config.yaml
model: "image denoising model"
image_size: 40
crop_scale_min: 0.7
horizontal_flip: false
translate: 0.06
rotation_deg: 10
upsampling: "transposed_conv"
merge_dims: true
one_sided: false
adamw_lr_other_params: 0.0011
steps: 12800
batch_size: 128
lr_schedule: "cosine"
adamw_weight_decay_other_params: 0
Rows from block 9, named by matrix and row number. Rows with one number belong to one channel. Each number is 500 + 50 x the weight over its row's rms, rounded and kept within 0 to 999. All counts start at 0. Numbers have three digits each. After the name is the row's rms in percent of the matrix's.
# convs0: first 3x3 conv (model.decb.0.1.convs.0.weight, 96x96x3x3), inputs 30-39, a 3x3 kernel for each
# convs1: second 3x3 conv (model.decb.0.1.convs.1.weight, 96x96x3x3, transposed), outputs 30-39, a 3x3 kernel for each
convs0.20 098:526488466556403515493464510475491540481389456508483518498464510468497475501442551407514473417492507443512434422474481509658645430552429484570553563562512512554492535446493525446513472511521482537462597536445467458476366480404564621619559567487517467422401401531476507489
convs1.20 102:582552528465544514589546541475486443518509438533409444488479437563544557545486402462538635523492506424426418409541457536546425538561521545508543479452517458474578524604559400542615510467486498580489467592421447486499471438565433443594592592538439487454488464509510424420
convs0.21 102:478538565562376500455493514494494503551543469412490447442583500170429586379416514437466473513518465541553510542480533571485477504475534487490468570372453433514512552509460501440528525469513475598472422459578507521466488503422549506401478528473559510545467319508521453522
convs1.21 106:545535536570447441475555471451543521397305440426425486485561567459580651451506511439495507527472542489555451509494520486539486523480498571513529512389538546512473489492436490544479524470466425610542446628440455545576571525473487411436578563569437529557384401646481554579
convs0.22 095:532514524477467571496473532447464498526466544484635518548405491527421513476435547517463572476553507496556482498589493502525471483522536521655435553543507600505571424361592391400584463449470432600448527367456445456408585539547474474509539564462515493536429496417518555599
convs1.22 098:545499545521488528531483575478458439487518470538459517412507516546438508471453532486501576548498494538593493457544448407546499538591464580532558443574553518494432517583499501647513479568473539584492418578426511440525541510524504451544480534520404410506485551538492444476
convs0.23 100:527573521492501516497532441531529488529485476535510416481500429493422510502513511450499475420508487464508567453528476476502423467519415490545605454523537509565478507428464598409468505415473573432486472364420473377492519538443510543456569504512501515468496447546446490540
convs1.23 108:497498445462455489568511507485515507519431451538440436478460437546589494432545491513436481518424548428596527455553477515553441485547511535560525510545482460471418497488524510435530461544481464522523497580570524511520340510466539559593550489484466496525532596430504554420
convs0.24 110:541485434418491411535525532549481549476434516457459498453533520674486481469549523474502418465612557536560461506560562596603550561490502497541461532447451532494458499475471478620542514453491493466529492310512489477566520506476537503513516488534478441524577473457494486507
convs1.24 109:470546495374369599627564545485429449482519460545592418483500541578477496459546469498497535536567521522523478446514534495542409530496479541472509466552543442495514518387461536451496549491489445505511615478414491519476465526475450526581500484477538510532567505454451503453
convs0.25 104:508507493579527475541488496518507525518539514482482449470524499554556530498487494468434535582465486397496480510525450528493421556506535443468522557536563411576502460369409409087268523437491477449472588387412452461505518499548553557481521516483484491450476431369539474493
convs1.25 105:523519479542437378506548513517570495532614436494515456557467427437471416489544456554541548660548368547572407590504490551554400503446455472520541539520446520435510512519532489445430480602620548433571532486440561502510477464441519390501505428567463564497472539553475483506
convs0.26 093:517497541487534494551459515508526499538500505580536549412481522513471543493529513413452452439489595492624551501528440508489515527498546475481542503447454576567460504494486425494489455473565575510551441585493483466419491564455508518448461499447499427428429580410400499523
convs1.26 094:508476477500541500427458466567374415536591375454470436541540505381439427443443407520559511495475448599614428432483595522558628488518550430500475593623579543496536543478481479474492535489484525493521483442572554530429539532522475513393470533471464536511560536417453511381
convs0.27 097:512584466590462523610531531461543582475599484506547581504486502435602518487481486503417477497508509504477487451509429547563456516579520506555507505563538545562474544526508559421439468541501452565536687577522499465437491546536480518548464518509487488502569355438489466529
convs1.27 095:467434495475445415556574460494556442563576386469522481488560530477458434354444425504541549541553548472435550527480550506422509596587543503525540505410567584454574566376470526546530518573601531547462503546427472612444494503543494585503497567477535532479493554455491484485
convs0.28 101:489517509483498390458496554478499507401564569446494561444485487517563520506515436555448460470385447535464523531470495664593432577485476478533457561481507487549456473524520416360422488393430498402457511398375494430536589508503575468499597452518516449456501381480514459497
convs1.28 099:511491506479525422510608539484447559426548620390523593431480567500467414540473492506518476646630411492498464542481459570440487579483461512491602490545571476501594484549487432577463520528495489559465542501502434544463611398461542479466466526555576525481539551457514496477
convs0.29 099:512459485516526475513503580520531559499528396470540442545503517517512512533432551476401558456536471517600475496561584515535518485448567556489481540525590412484553461413468573607555472485495564472532554532400455529489468550494482573602540574648496512462584456485504465413
convs1.29 095:460442517540435467520520434437510493531500497594578491490476546466471559484509460556563461526527536544640469454463483382485512430529490450478539515537528450477431527481581523424583530606480487508574572440511576446458514556469520481426523534465479498523551518523561497396
convs0.30 103:472421443448555601549568425393476486541617524506440240486537479511566588576444484442401415494532531443454532535469492499434424575461422552574488513516411516488469464471507484492429504441395473543454460433479378429475536456490531458459558494470494463506473594508491596544
convs1.30 096:513496465516554463507546596558499498607472428461535485481523505472555435522590461527492479516521509534452471505441465551566430465585452459481564523540525479447502557490506499461488468544490507521477476583519533454423468537506473533491564584563455513603447511636524512610
convs0.31 100:460439575507511565526441551519508489532463476508531489553504499475477465461496522582423509504428514500559561589490493564498505660516484538508529430527519503530530499457515623429359470464435535489499567400397525445443502520545533485487422474454480522525445557466506510476
convs1.31 100:488546444385500510464495512555535477491429444532594427472501491521478523508386495435512516472552440518645489499529458553450502545465467559523555494491339532531512549521467518429438451566557492465504496495437445508437542510540575477478480498479621480578635460549594427542
convs0.32 105:495450549517502460485520512497515494550557538516439393460459508362578548414467580515501553450501541483508543560443443524448514504404560482487470471497605538471519536467511519451543483501485459499490525401456493413497479454469511509484437523519512545445446465402503508463
convs1.32 113:405518542379436517517563497548474520476535484456474438447471499535483550507501432516589523470479537529450506478418414580505331595516506449538541363543570488513460476466534482529560459473481514501536581510397510513524490511583531505572519448522536501491594538498574568512
convs0.33 093:437491549551522482469546511507522466516485490493568381498438507609508437505504520571494573483368569562451447521503463531544517563549520594420493613487393519505490520528454353596486467577621511509505607380464551406422505475475461449539581397545476521474444470559514463532
convs1.33 093:552494545497441541570477478493562526565493519505528467370479505467508494460608445508550610629529529451425452529585507481535360470476401499464486475510532506450507518509592482461478503410424532538507586504526533528450506514586532383579513433507477441511509332586551477601
convs0.34 077:528482461584507438515570567589517538566566548497511519516531584493513585425601562554489544511523525536570546521561525487545513455457525546498475453547490494504526486415513633464428491499534605533480469593520415504505498543531467429391508438476501503480477568460492474514
convs1.34 084:494476419493586473463480508492514464471444444519480481475479431462468525477494491528620534519502524526492559539434545532426532522490548491512518502425470448424486548562572493517415456499468441359431561492563516491482417502424407556461440564514459478493450560496511542515
convs0.35 105:509489531518537590534435547473514509550549439402508528429514467366449540488507522484476529559424569444476545452471489571476502499534518536494451481521446439588455549440480447296311440439435598506562612492442519489488508560533518515621454503493553474480487425485531504513
convs1.35 103:521523482562435424528447488459513411517576433379418405535496408532592584509558541486514479411539503425523418438542431519493396462543526492446446498484513475552507533489530517455570467447606498514457434503341517433410461466541515513638476476489452524501407547587420447526
convs0.36 098:510517518541579432539438498494525443548390467465480576511446517484538521510520454488503605481499535491485493517517495555493634556482505520531500542444564426542540462499440419570385448542467492556461383555511456544431448488494509541526515486513503549502507513459486449569
convs1.36 102:512531563548535478460601524545510560503488470542561548483547511476413517504450490588578490561528517447537585468492468535395438435442441531470529506506415551462514557443544451468534424541540482376460526490481546509540435526466488508494481470433542504497445366440528551403
convs0.37 107:467528457441477444473509503426582456458639546421589585454535463462488511513534496502388523474421575541510557533554576592571464615550562527540476510479490498421428551407459485370521536468493496444480580442511536469551444481451513492443528516352498498516540463499497460507
convs1.37 094:523550533568493499458456482518484501465412486505465497464508570479508478532518578439514530357409479535487543510489576600505607486509541500510480424497423470450479632563502471528486521452483505499510512471475433451471495492611517453474417482478556533440557398330502431474
convs0.38 111:500548512550509452437467537515573495539600487426714534543461511542474539506469498496566520465571490496568487468397451529462449504505496488533508551454530460457500496607432469552488533500540457450501542474511490459458497528533462539454488477516516492521511556514506556465
convs1.38 110:506495428496404461471500596491532465520487453499441510516518470492498512526433422469429512500453511528562596501384420539533547491563590542592464521489418448485445477517490579501583522455494479533498492594508491531569440564531539514521489592450512589510491533492462596460
convs0.39 102:531528496457436524508435459539630477510552493455505462412518602484623522496551518493601471455526484440505499507480600474540499498504537518450531461443546457536593533530539593483478492487480551548503473455513516480553525432500434499439431481490467479571494515491544528480
convs1.39 106:531644393466598545451427509496513505469407518460436515495490494417404604532493541505497514535556559464458469541487535475494483499574482535541528500375380428430507501499499440494475521455507473428546554489518500553494541490459465516533484609530476383495507503492527558595
convs0.40 096:449503509370451448455489462500539482514517482565551602473503498434530401383470449491358423562494465595505460465512521556502392536509478543521565457625480500495478464477418519436456464418524502481441483393473562482504538516462649498506554417471466535484512467496492456493
convs1.40 098:495525491399478558447461467384378508434424600538546531485465551435446463487530506471508449627519353578502433441560587469545532503531506514460452459481469487544554527505527485466504438535484501468556447487565495488524585549416610508391618464453526414505520458439459568538
convs0.41 102:449495423380531522468496527538601535512423474472556500539485439514432365455466438489418486523401531489501467529525449535619562530533467535623486486499461484524516441466553541533599534475515527506503448458548537529501497547469541455444452549451516502430526479467476468545
convs1.41 103:531562501509557516568605559496524515430466562516489533437506530514570560559596557545522516454592476481584433500488607446452535478569520550488484463389557519467579495515466445440504481491387523562521507528447440492524507520452435615505474602556495536489525559480518494463
convs0.42 100:572561536490504544504437449487508423469543530507581529535507517499606406524476412513445461527568560419473475490450437506457426465456459501421486486442547517542502536541609517499526466519439549498588574456576478511521479421587501488450518481492462443477460507467482538461
convs1.42 092:468585541472497486528468552541509461528508512612539515469464543521539593583486493572452454541501420571473519460457528564517538488615511504491503562503515564544509533496533461640481546504526406489579457455469529441542560405555514341498435354549493498510608491489536517462
convs0.43 089:544500558503483463464515546462585502451568542471569522466480499426488510542545549430488455490544501496555493494458483496475520515478502467456426477459468481542458435487425420509446479426478520502574527542486503465475552551545521537424525489546418481500473504444487420493
convs1.43 096:582618493517577498501504475468541520374479477565555504439522499578575425552546510596603465500445531437502501482492462498518448532581486430437524511394515550526501456581506410489572473479548558585583505484451513470544542548595448450550553458490513478570418478483504512563
convs0.44 131:553512477514390515458464531544478539363440527533529489478499449521492495438479462465471528535432518480490478505478506486386501485511508475473480514448523470443522509496461589474425506458448477525550465565440600482505487480447548487540374484459517491589558700532513555609
convs1.44 119:522504552542567501513501542482527527480579598435520520459514550532494433527456460567550526501610504455477504587490482468416602490506474527563515554453479578504550471487509446529496452519500513407492449436504525465441477502536365468532476555495469504535554447446479499468
convs0.45 088:506477557553568586441553513508511532434568509490502520524477513531525578547523517465427470515460479469438476528364519439547505506478514518519471537499536559574539474547502489456521495449432565444486432426461569469517427464435415432525458494458421446523530442429492478500
convs1.45 093:574480465538431485581561511463449464446375547454521502514509436553540513578472521473507413440595513501514515487459433494517394509497440470469484483538489546538460519456494480507530541514529407573502426521456560512440528532540473482586478528577550530539520494456582526565
convs0.46 103:464455520501429500502435448514593542510500487477515475458475498499476477542536451437431493513517529553530581470485543490584630590593571425535533556531501493495535460456471522451312489419429465501469488513415505471433502481481502422436511447495499523495474519515473506500
convs1.46 103:433418480514456501476412443532504509448428422452421521543420420510378492567549468476417459481439501555500525496479526515474433533565552596560571450423441528511531485475503499420419525463475517385528487482476547488524598589472489442401504419408542530615460426530434500578
convs0.47 100:520551450513448448448517441456529451517679578547457464485428501559573420569494451494586486482549488531336507499510564492534535520425480491454552446480525505510483476449499493448512480479540534527541498535474450473488457485491393488474415493492513484473519364540481480535
convs1.47 099:507462425537487582509508509541438426516467473431527577545498476544436463499480456545552508631550483515585501570496428572557428546509428454466460437532572522456540520393424597508524474505464601609503554495433457504435536504513435511516545427514424426511524581543528426474
convs0.48 100:494487467619512475571534399567533402608551451511601507517489437592591477568544449467527520411452579439477561506496512542544544475495544492454412634507485609432397503456523411281520457384416509445457502427503511377434476465465469523483468451411532422501541514507489456537
convs1.48 099:487469594627567573451569511534440554601508464498535509441561467463441420504479514513500462593512372481542474453504558448530479404442421464482424549450351560469414510517468553525347491521502483514501488390572469538583542475489548384434450515530515505592566448497481471501
convs0.49 085:574493553490437527575432483479547504492471522486579489453475531566501446363514449468555493531525481488558440386569458608562554520495381393434493421447513463474467497440500389428629410428576543530545426559507503448504512538515408485453445567551427478478535492534532571489
convs1.49 087:544542497532477472567558533522470474416382445534603532547444555569477431478482596499438541483448505446481477482487515461481549523431526550545524500423486590525563478540547492448431566448552522539503479497478536494447515426524464483564540515505479461514438432437526507535
convs0.50 102:407529531458423510503466563473482607443406381534419513433488537501475538438457513490501443535584569461428517563528502544483478496457456605535553560595576542505517460469550552446567481427493508379485490420490515481570419469486511505539552512512465474567581391584526458445
convs1.50 102:589439567478509475561526573512470538569528605561575566462536504537654525531555542587474514440468476510542442500545489462626573522618501407474456491530503493571543492521463498559470521530429425487411573589417490538474460492503499564486553435584489400493465585450492592567
convs0.51 103:457478517433584599555555451528462410531435437558477414466527536445587571373479508465476518560419529539510521515453432564485417550524620512500468504492474525450549438551538509447572508373506509377492555401471514476447576382542547556547478496507512487439453434445471547575
convs1.51 099:427480501453502432501517474580566443547524499506446591537548559514463501481485433530504436570554461478553515453485496570454519562592491476544497435498543562525371471506535389582428481625538523462481459558499511589536519430453515436485547591468500398498563424517561578473
convs0.52 091:473485464557446516549475408549505534509604480451512469486452457523513443478557514558505484498485478515470564491463448485615574532564484435474520500562552466490502485443432525542532513462455460564489583457465529443490440459402442498492452473478518492497503464544483511496
convs1.52 094:469510540535478446486503453615523518512552513515455519427509470443452547491550472485474464553565595598489381507448511551508465490537582508451459512517592494471532505496506503547659483481452516503460570453553445411521513556528506544558428518513547518469574564521552469556
convs0.53 090:471516469510418436480487490525604562500555494530562552536536541501463469471532503484522460530526498496684475443494462543537530489561496435448402447484467524413500487538489517461516515527519538488490519520451444553480470387508474491447559568482466509509524494472514583455
convs1.53 094:499512493427512459461512476473538478539436506570538596583460471596473480586546462440482426480594575489538540524492512565483455577504470454485544478490463533501561571453504444520566415380464496467482570490490488463558486489512557578543434555536549566504531499441592543540
convs0.54 106:425491435486529480535499527486524477439483486535485538548469499569526510504545437496472459516417521458458489479470499481532575559503502514498426487480429503546507445442520474347458485428492546397455487260443538415434432457485565476541453499479504548480443539475471509507
convs1.54 107:532517523520522509493482560479533522555574473574505542604515473570437438471384504612553474490467482526490515538552483476565561456639585492624504526447416520478540563369510557463534458479522491592489466645577466490436542462535539510599528503594463499480482504468469453532
convs0.55 086:494558484483474495426513491548495461536589576523524450449512506482471528504557551500504463518451465537465443563466440513548402488620484466510403439495432435476535475445454550422459484429476509435469532479435503434487512476545503411521573462467550512534480460522525504511
convs1.55 087:524547446426453496483499590453503459427399402537529510532522457486557520415537467520634492444499474502515445476493469483526574495539533576462498429508438493582553438474467538481569502451578518475425546411518505469481508470453434526536461447393565498476567462469580469522
convs0.56 104:537510497505554470535513465413466538530547498510508497517493512504485501595471493479437504489489630509502508505537478458524459490475513423449500525486541454482538509514573622438478437472483447438446627443412542453502529489503578533549533603519475497457477541410462457518
convs1.56 108:481446543419537432494526458453416354473483426495541482454539438574510481445515524534534576440491627468586564429487455519574439492507453477512519505518470564486415453563490487521546472527593534518491488515509522441398437519417451531621505525457482596514589605457506495456
convs0.57 114:451496527561532513437562505466536562513494413500465462544466579549537555574480453504454423546482454447472479527492525523480589465504584508486478621465471558507459567458473584341531497436441479466472541277473535478485494452479462537441478491469495488478544515471430453489
convs1.57 110:380521521494451460433581492437499514436518572470495471545486451503526599544458456509453506466496472527509475587506462450529540522491551531400397548440547512530527476417525506527560545521417557565533547475393540530392571542566552451505522565460503465464518520618498476527
convs0.58 105:458510469525577554495530491481599470540800571517505465499528515413520464531548532458517433461617539513471506416491539556639574517542456531496501607551479560489504536454573468545565475539546490436456497361562544508516477532421473483452545512476486427486387451467413427459
convs1.58 104:570536477576589424505435461569503498462400500518443498501511501525614474480532487523497502471564465517512480534474508482377526482566483487563516516533477482529478464452463444510510451540479471554549416457498435538528502569648510497490519503476477514572411567489466627501
convs0.59 098:506582546533490550475523504474416457471478533503432638491476576485497408568464449460560554520516476455412552501565593525629586557581545509530415448596462501508528517466470518489494487385440526536378483566536440394465540534469505498472562495533487408515513403495430511531
convs1.59 097:500529485473484575491483569527513452484551520513481573401467516541585562430552481509626588541490581548404529516602546481525554523418465561553483472554424520576566420449487517446432456425414635537473501495460546580580467533459462456493539510520461527547486574523430479510
convs0.60 098:445436460556544520537542505495497449399500511486599559496484505453485473396585477543538512524485559498499442481515520572539557526485555523555473505627529490518512518464420484506443502432508558420536452417541457474498503442538581577540487533517476556507587512468464484563
convs1.60 099:513448386461374450441410482531461418584417525494399485521481501497491521425499464507541461436519502578556455512499413524501410563482500485531505486449587550569457467449383534427514491417467483458560578487506531445510515458483455450502539545430461485542425476559448525502
convs0.61 105:520519559521529464481482472497518520475591420452515496492506577538436465524444483504361437516608574486546556450431462502552484511507501497495439515474374482431550545484507566470513522529572533511476454511503453427548464552508481492487460519500504444442496498483493518474
convs1.61 101:517447584530395551523514533532424435515501467487524445579555466526600461507427434465560558506509472524473507504461474536641552514542531430503530475522415488576558456456473461504413441435490524487578479443450529574541486487519438449519494526542504408487483531530484475541
convs0.62 073:477485521525531505463473415557599527571585559575520491460485537427491606514482517551533488551548539604510522542519476467471461517505496409441472470420493469481458487469498485483583517512450525547490488518552499468538521515493433490426445486462467469500455522485485503526
convs1.62 082:497532545564604535516451536478555519506477501422383555486563514525514467433560479513444495524542580420496492546513588531538492480514433437469434481482478463423399526474529496463494492416504464482471462511510508579514417514472480425552441465568430491467336481498499580499
convs0.63 109:483414581537488592510483539495516553533534589510512563494495484404525581461511514477515521492454506441468515507424486569517686537491471496493509552519415506517426518448466521451722579471478456490454546389375510457489538457609459465390540556477513466515556476476521506481
convs1.63 117:546466522537526532454513534496497500497487558564532477451514513452454580485463511481488471509539557394517503490468487472612601475457560532542479590558529530447535530553441493474340544435354478465530455585571577443439463488438443487459574521442480522470505515521511495496
convs0.64 082:525481485476523494523490420499495536445499638472516512484441455540476481533507481535397463475530543531537564569512504510519450392532490515435459485423479496430400506541503528490450493502423487551534466561493525475475432441515533583453468453443550512506520469457538524525
convs1.64 094:483489478494530516455523439455482511404547482483587505571484426605497448533462455455447461503526575434538594574595539538438500481416399498531549516483434518469452513445494443431455498473500424472437405493538467591481543534506473570515603624490380583494434568568462578501
convs0.65 095:544513412613521515531495475456561515421515499533470635469508548569624504512484439496473536537498496580604561382406537579452444487543495541545594560501544461448597416482555409446526395465500481516514577488474561509492538547520525536421604455471429545438448522510467505392
convs1.65 093:580490512499479405478601430504596544477531494563585532504470471512419460544507511566457503477518489511560555432560383453497511369462439440581526464521494446461529509548566423571573464409508528487423569580519534588514470489567490509501510482475492492503469518483499613562
convs0.66 117:447444454666561514563492493574458488528607599406423535538497502459405386526527465451477514501410597481436499528475487462527565540452512469527526568485446502568474521441475620349570522429465511420490591359381477449506492463520423475463477499483447460449473207435509455530
convs1.66 119:548489449658494304459490513520501465502487501496568576514509568502457426584509490492536535522562375516532502524489508389516706465500550540465423610510422542471473453487532402537512481560505488532481457550492503472539526502534405511498466510453446582507421520490455550537
convs0.67 097:518539567546451519519551508496427549520505456565536564525399521428511490544486498481488459486502473481418461545502504554529527502465533517501486541515456468623470493454499518436469487472542545506483481440504511449495550537507393424427481588550578564542568501459444479524
convs1.67 097:502556536544488465478472462563504544472500531464435533530592535466422541482467606476556561433378488457507519500504460465491483472488421515458547565537472490461503516550490520518484575436447456445447445527506570509442513570535481472551516628520508592502489539493469432547
convs0.68 095:497482563458487553496504529510532468497446468447523511526424520618478591626508499436476543511454670500463511547498535632552450566499369505552561579543499508543486458504516586492555597525458492514438580388462542471474452429485492500577429506528536443543544426392466488528
convs1.68 096:489479458516523485496487511518427444568479470358497456416520486422480512505579533461482442391492518454523520517537481429460418497533579447523485492498440481508458554535461572457537530484540537448485480569532512458507432489478544519575468523622500502508519460412490438410
convs0.69 104:428475421557537497510538471480499475417359455511503513509522522429452434472508549500484488450407460501455481557552526451451490479533427528565575537556525542416541486539592486598559455384419475408485540497585547498488476427581518564622574394457519497460512512456377500470
convs1.69 092:486523464508512550393480528519550449396492523517517540515560561421485465565556516500512502434463524493524524503519602474461369508486462537396490412437518464506445487433462537550640495514616498560467549614512463502469434536468410398606527538504549518460535483424574560471
convs0.70 090:500446537539516483431480507455530558580544475517447510498436481481514635495449610462521493439478641429472575529500430526459481587474466534471523557465479525447515468519547437379639572526483426545469489474417501444455467482468485468482426503464462444476527485453572463441
convs1.70 092:438548503417512426510459470516546516540546467514480501574506557535461556554469498369422467550542584525515527481480450608524490529543397593487452498518473568498479497471458410468532424455484561521512528538518428529522533439483486518527513425458512491470505497572480488545
convs0.71 113:458418498500432559494469453472504455528443485498445417520475545460604574545523547479464446483473483488616523455522510545531486524527502428507548511585496528477456493512507518371515551505450526493460502433443488533431552477480527576480458522494506609495472571411516454500
convs1.71 109:505493452575601440495551500533568588553505545469401446502524474435625518441461478539511457523589535524610521514409470505507446520444558387522511524466461472546472554513492478493442530573457548461525478545544524489475547564462497425467502463449501464543586423559548415493
convs0.72 095:433485443535572519407428434521346496539359454485440462545451423573467515522536521442605550375557560523558576454503489582563512542515501465599555419486566447435510552544553544497510510456530503407509591442415495507460508439481519487438513390474481439505511524447560584507
convs1.72 096:505469574511547529534440512521550495474523505515453539478483578581495566526482513453538503457541525554513578461456474515422568504552551504588489431574512416562503434510505515547474506525513472627495490578435413504442554565569507425551536515571496412477522447539581603511
convs0.73 101:475447477460430457422480498434528595515505490486408428543513538534470443501607573499427489480460511448414503550460471504530535558461528555540405467443503461421578441470568521503476516485511470507466556551472504436468516497473500428469519451541485503452473464490513566455
convs1.73 111:462510519468485485574515505425424527496425454537556573551484545515524519530600533552548589478459510526494441588597467568581535451559415566454490475371488474463560384465581498460561476518511531455431537537533457493460419482474428565590457492520549449472545639538536563571
convs0.74 096:482512496518511465554404518524584452578417502463612500411462412490484489536525493536499545534418424402382435459451438496584406527490324465559445544563505500505520590495479531359360507460487492479429499502436434471422470472494547487478482473434520530402502592431536518492
convs1.74 097:451564424510508436503467458611555562520431382532449454492447391457478580547591443546422414538481519550473424530578606479513415494546449590593534452443477453403386444489570537499620559589507413452459521540459467380484541488517571487560523441571477499496528537581565503527
convs0.75 087:505509501519559534537609539555546473532489553469530537489557613560526476538539529528639571506542555405314449555459467517469534500499463462472471564467516542579494475547469526524480464490499535505566511587489470513529508554508513521562432436492480466468484446400459528514
convs1.75 089:493545478470434462574490477442455505480562460600627604476533568516481497410455581521568510484567617436415436479415568498522495516462511512498511500459513472534422493542497524458491525532514479501488430407434528583516502584589508517423516458532518511504542506529499501576
convs0.76 096:476502494543563473442498514484435463506533491481547651464512528475580431477471542508499487516464553485481470445573510422621630418581515426531490499596541442499429506516527419488498506405463476480492586466479469502481466475510569548513531505415482552506475575423460475496
convs1.76 097:519530507524586487556462438473438516497523543528533518573481432443426524514566505472529462464516528553587503496530521493495520495451472501530577489575576531436538444555559487425537514547466410546530469580534455491419433502492537584614509582539432581507516454461566450469
convs0.77 097:466501469433504513575486503410478528397551528488530555496474458439520537425579475560529478499475577525516523524563454514519574513525489505467469431494430516535477454482491576495577509556543509503472500368484454485463479488531472454517488549483487559440536515464507530442
convs1.77 104:538618505395473499580550466373457454393455574407556511470409473558420502586441487492518539416419618543544512464474559480456511529428523470463516445556516506380480503490522561513582552391435512524584516503458603533435481502460514526434504591476498522452473477464436486468
convs0.78 093:499556485515495522541543560582511441527594466526699558526455537502477525441535511509560521501568503515588549517529471449552536474477495495545499424493583460555473544455505575492516511575459509516493469557488390473493512446465580535482461578504473551449483537517458521456
convs1.78 095:505475428456510449543519493499517560492529415546516545405503506540579488488437501474449494542465447563531506556557472469491489505454497517459584469500479583507595562506426603574407503495470545447547508473507544561459500498510489480441546454509491511573463576465479522430
convs0.79 114:473492475379449454484471566591405541506432441476495619551428400538426429472471443461490475496411483492546538498433464523576498489495438484565507502660470410536434523500479562535445546603521527437500487409414497529538559443500507533495483414549474522556467596532516459463
convs1.79 101:485612515467535494552547494540533428455581528487538528503418434488517520480341496586450458527523517514579496474487455506478485507480509508435531491480569466465489531484454603491476636438481409447534497570425501540519478554585541471528558519525463480523472513471509394490
convs0.80 078:600508473464488473486465442500489437550631523517598518397527528475520532465504514439524481520513516521491491554495448526457470521593606458446481426437480440427489491437431501586487483475413576530550538484577464481470555479472518457495471413475486515447500491402471578505
convs1.80 086:550495463616512617518497487560459552578487531525454586523523507521530543530531485447419449506469574493397486515556490550503482508534523514504512542500433487528502474471402422427478483504530488576525540467545530498543501439482522448546576426514461490556455475550432444547
convs0.81 090:480476468514502517470453491483525520417483457390411516462556578547439561380524536427389531489476518472433431481521548452498462485446547534505499492487417552442494509561520488441548544478461609541533488491545489479488512494445542575505411461438487457480555494546500534541
convs1.81 097:500499509521534478581543473531574533414448540519544493445500551416475508587570505527505524482460523505477503466519537498543457513461493509516457511539525437458467450517471506597456552549440522483462485544540403499419464385480528549492482564450451569519471587508424569456
convs0.82 113:540534589568468495469449528432414437407522485429567458520511445648501337580544495529446455497409470549558499455526438432537503473582500514455474453462457486477512567499495342507537467442476506502516394532576443536487427464513429540471407533425461455544532439485527504552
convs1.82 105:501547520503475518504541546388423470446526539516542494504405495553458493534525514501531417526527428481504520523527508558562538477409496480381500471464544517396509435461532542479485454417533462485443446554509490414427487556460483565404464416505547520536631595474524516439
convs0.83 115:503504510518487567542465507512565494527441446464492534486567527391491527470518486468543492494626485454567523483462483522597504517512560477462508402587599512655511523459496470473411526526487509564545547569456472474415503461508464473496464466510569560491516534451534496534
convs1.83 112:509513452568438452552555465508536521570437492507388469500600504579617444543478472494495538502597489487460475468441512464476469539524533400505509480440545445446532468418453573423428488457559531555541576487377485464456457476468507563441490568555550494460613617438490574463
convs0.84 109:515538487515565579469461456517531532527568492482637510526540521509500452481506510447314449528552510622695483523469521506518469506569531518461497480474498491502506471598459439515570461447564550529487541567515459555461478502459488507469524501500526526508469467488528491528
convs1.84 105:470475535451427485511581490519678531462411532484399478464530513520503479472474527479425456505489475494654555545507531453585537490417468515464495485476531498422456447474508521510539407534509493461487485445438517503467479534537503466428529532547425525524469488534501373451
convs0.85 103:544511502470514506496478506451480537530433469532410389490491421482529599482499464519515554504374458528490520579511519466450492476591424517470493455488460417541488444486473572486479571525515482489430546544506505484549479553536501482497437447526434460543498595460558523440
convs1.85 100:446511471517461418401420458561505472567476403553507507517431473418577561517511459499533478458528550488534469510441547467453563503566457488488588479518620438464441553466481556480519525452543559552470532474381487382484477566456453503427453497525525520491561558462515435457
convs0.86 095:485499464495465469529509526548529517578573603536475432529476507491492489424503484531421452442447545413456451527547556511531623568486546429535497462375490505477434448472512474393432460477583554508561497379612491464459378385403387494498475468519459480584458494516490488568
convs1.86 101:469494487445473459571455457539585560539461554514431583540492468528489498441508537521464543443468561543434478429467422547531386510474540557560633576473505508509609495554516491443461530485478413582585479627438444534584482503528578499473430368519395503487457446550494448521
convs0.87 105:530609546581394544468334419473502545511524496476572559398558605424490512584560470497562493452539527506614488523522497509519482485592470468522513522383503543530507466438506507470445470539536516525468493458516431446499527469473486451485409530520505503478482454453519543490
convs1.87 118:596539540490428481521443498504491494479463460490648501501533518537433469529482547471456590556425447520503479468483533482524492508612481514506565528476550505482571472601531417489500454594570431458527540573459443463427469457457535538485516470484485429449519524463502524478
convs0.88 097:470401477435353483542458504515569472527551381454430452467502456427502482517500476435453451492510499505531510452566546551571542557516517523455480428487416490528505433471477459412461477452487500554529621451482496460504447466449418444467528506497491508561471423507505485468
convs1.88 100:494580533546499560565360556525570540568455583581446489514466506462423387428424510433517466543350319559575448452464450436421468389527628513464448436487469555493570524526516558588593518487530504450401571427459565461488570505428381551517519477433599494466534555555515559558
convs0.89 077:526483445537465450531489465577626498530519488499625538507466528527539495502538492493564573541590524496490459471482464469477535606547603492519566519561484435554471539521534507453576486463500525531547644594496589534478438465464461473565409432433499467448480497487519406443
convs1.89 078:472506493467452606411478566613519545502499598535540501563471522493434482595528526561440573543515461469379476531508498484455504579494450477481517528576455531453555539485504488481511526470500501493505489468447510429520499580517426552571499494506511424519446474522543503600
convs0.90 095:421473462524564588559617464539553513465556559589557517495485446538530533553564522445508510435480540521491473509529393527508482497495495485494512455522591443487407462485505456337415520439538389427381536511518473482464590499468486390487485502526466434400513528420539485486
convs1.90 101:505520509536459476479528462497520502451444511442478531522514511575526574561432537510450444535447499481522490523507482389451532568503567492560576485476452476468521550552482558480507588519437456443487521490504501528478529534546640490577565517539557532495525497478505570453
convs0.91 092:510519573561584470495418558508533471540524384523590535494496528469560529499568563512452518601436568580495444470512540503511640604449477498636477479484499501477489571478493458554584491430509541477458588508478555531489530446531410453431481436512541529485520489485423506450
convs1.91 090:452574537460466473445517512481507530519524587517452497493520471456503536479455381552483421479559620569590479518587548482526521500470508519515565464455506551463578470421545447440635459521507468542529500450486475489439489514496548504563475505473479465640557452575514545526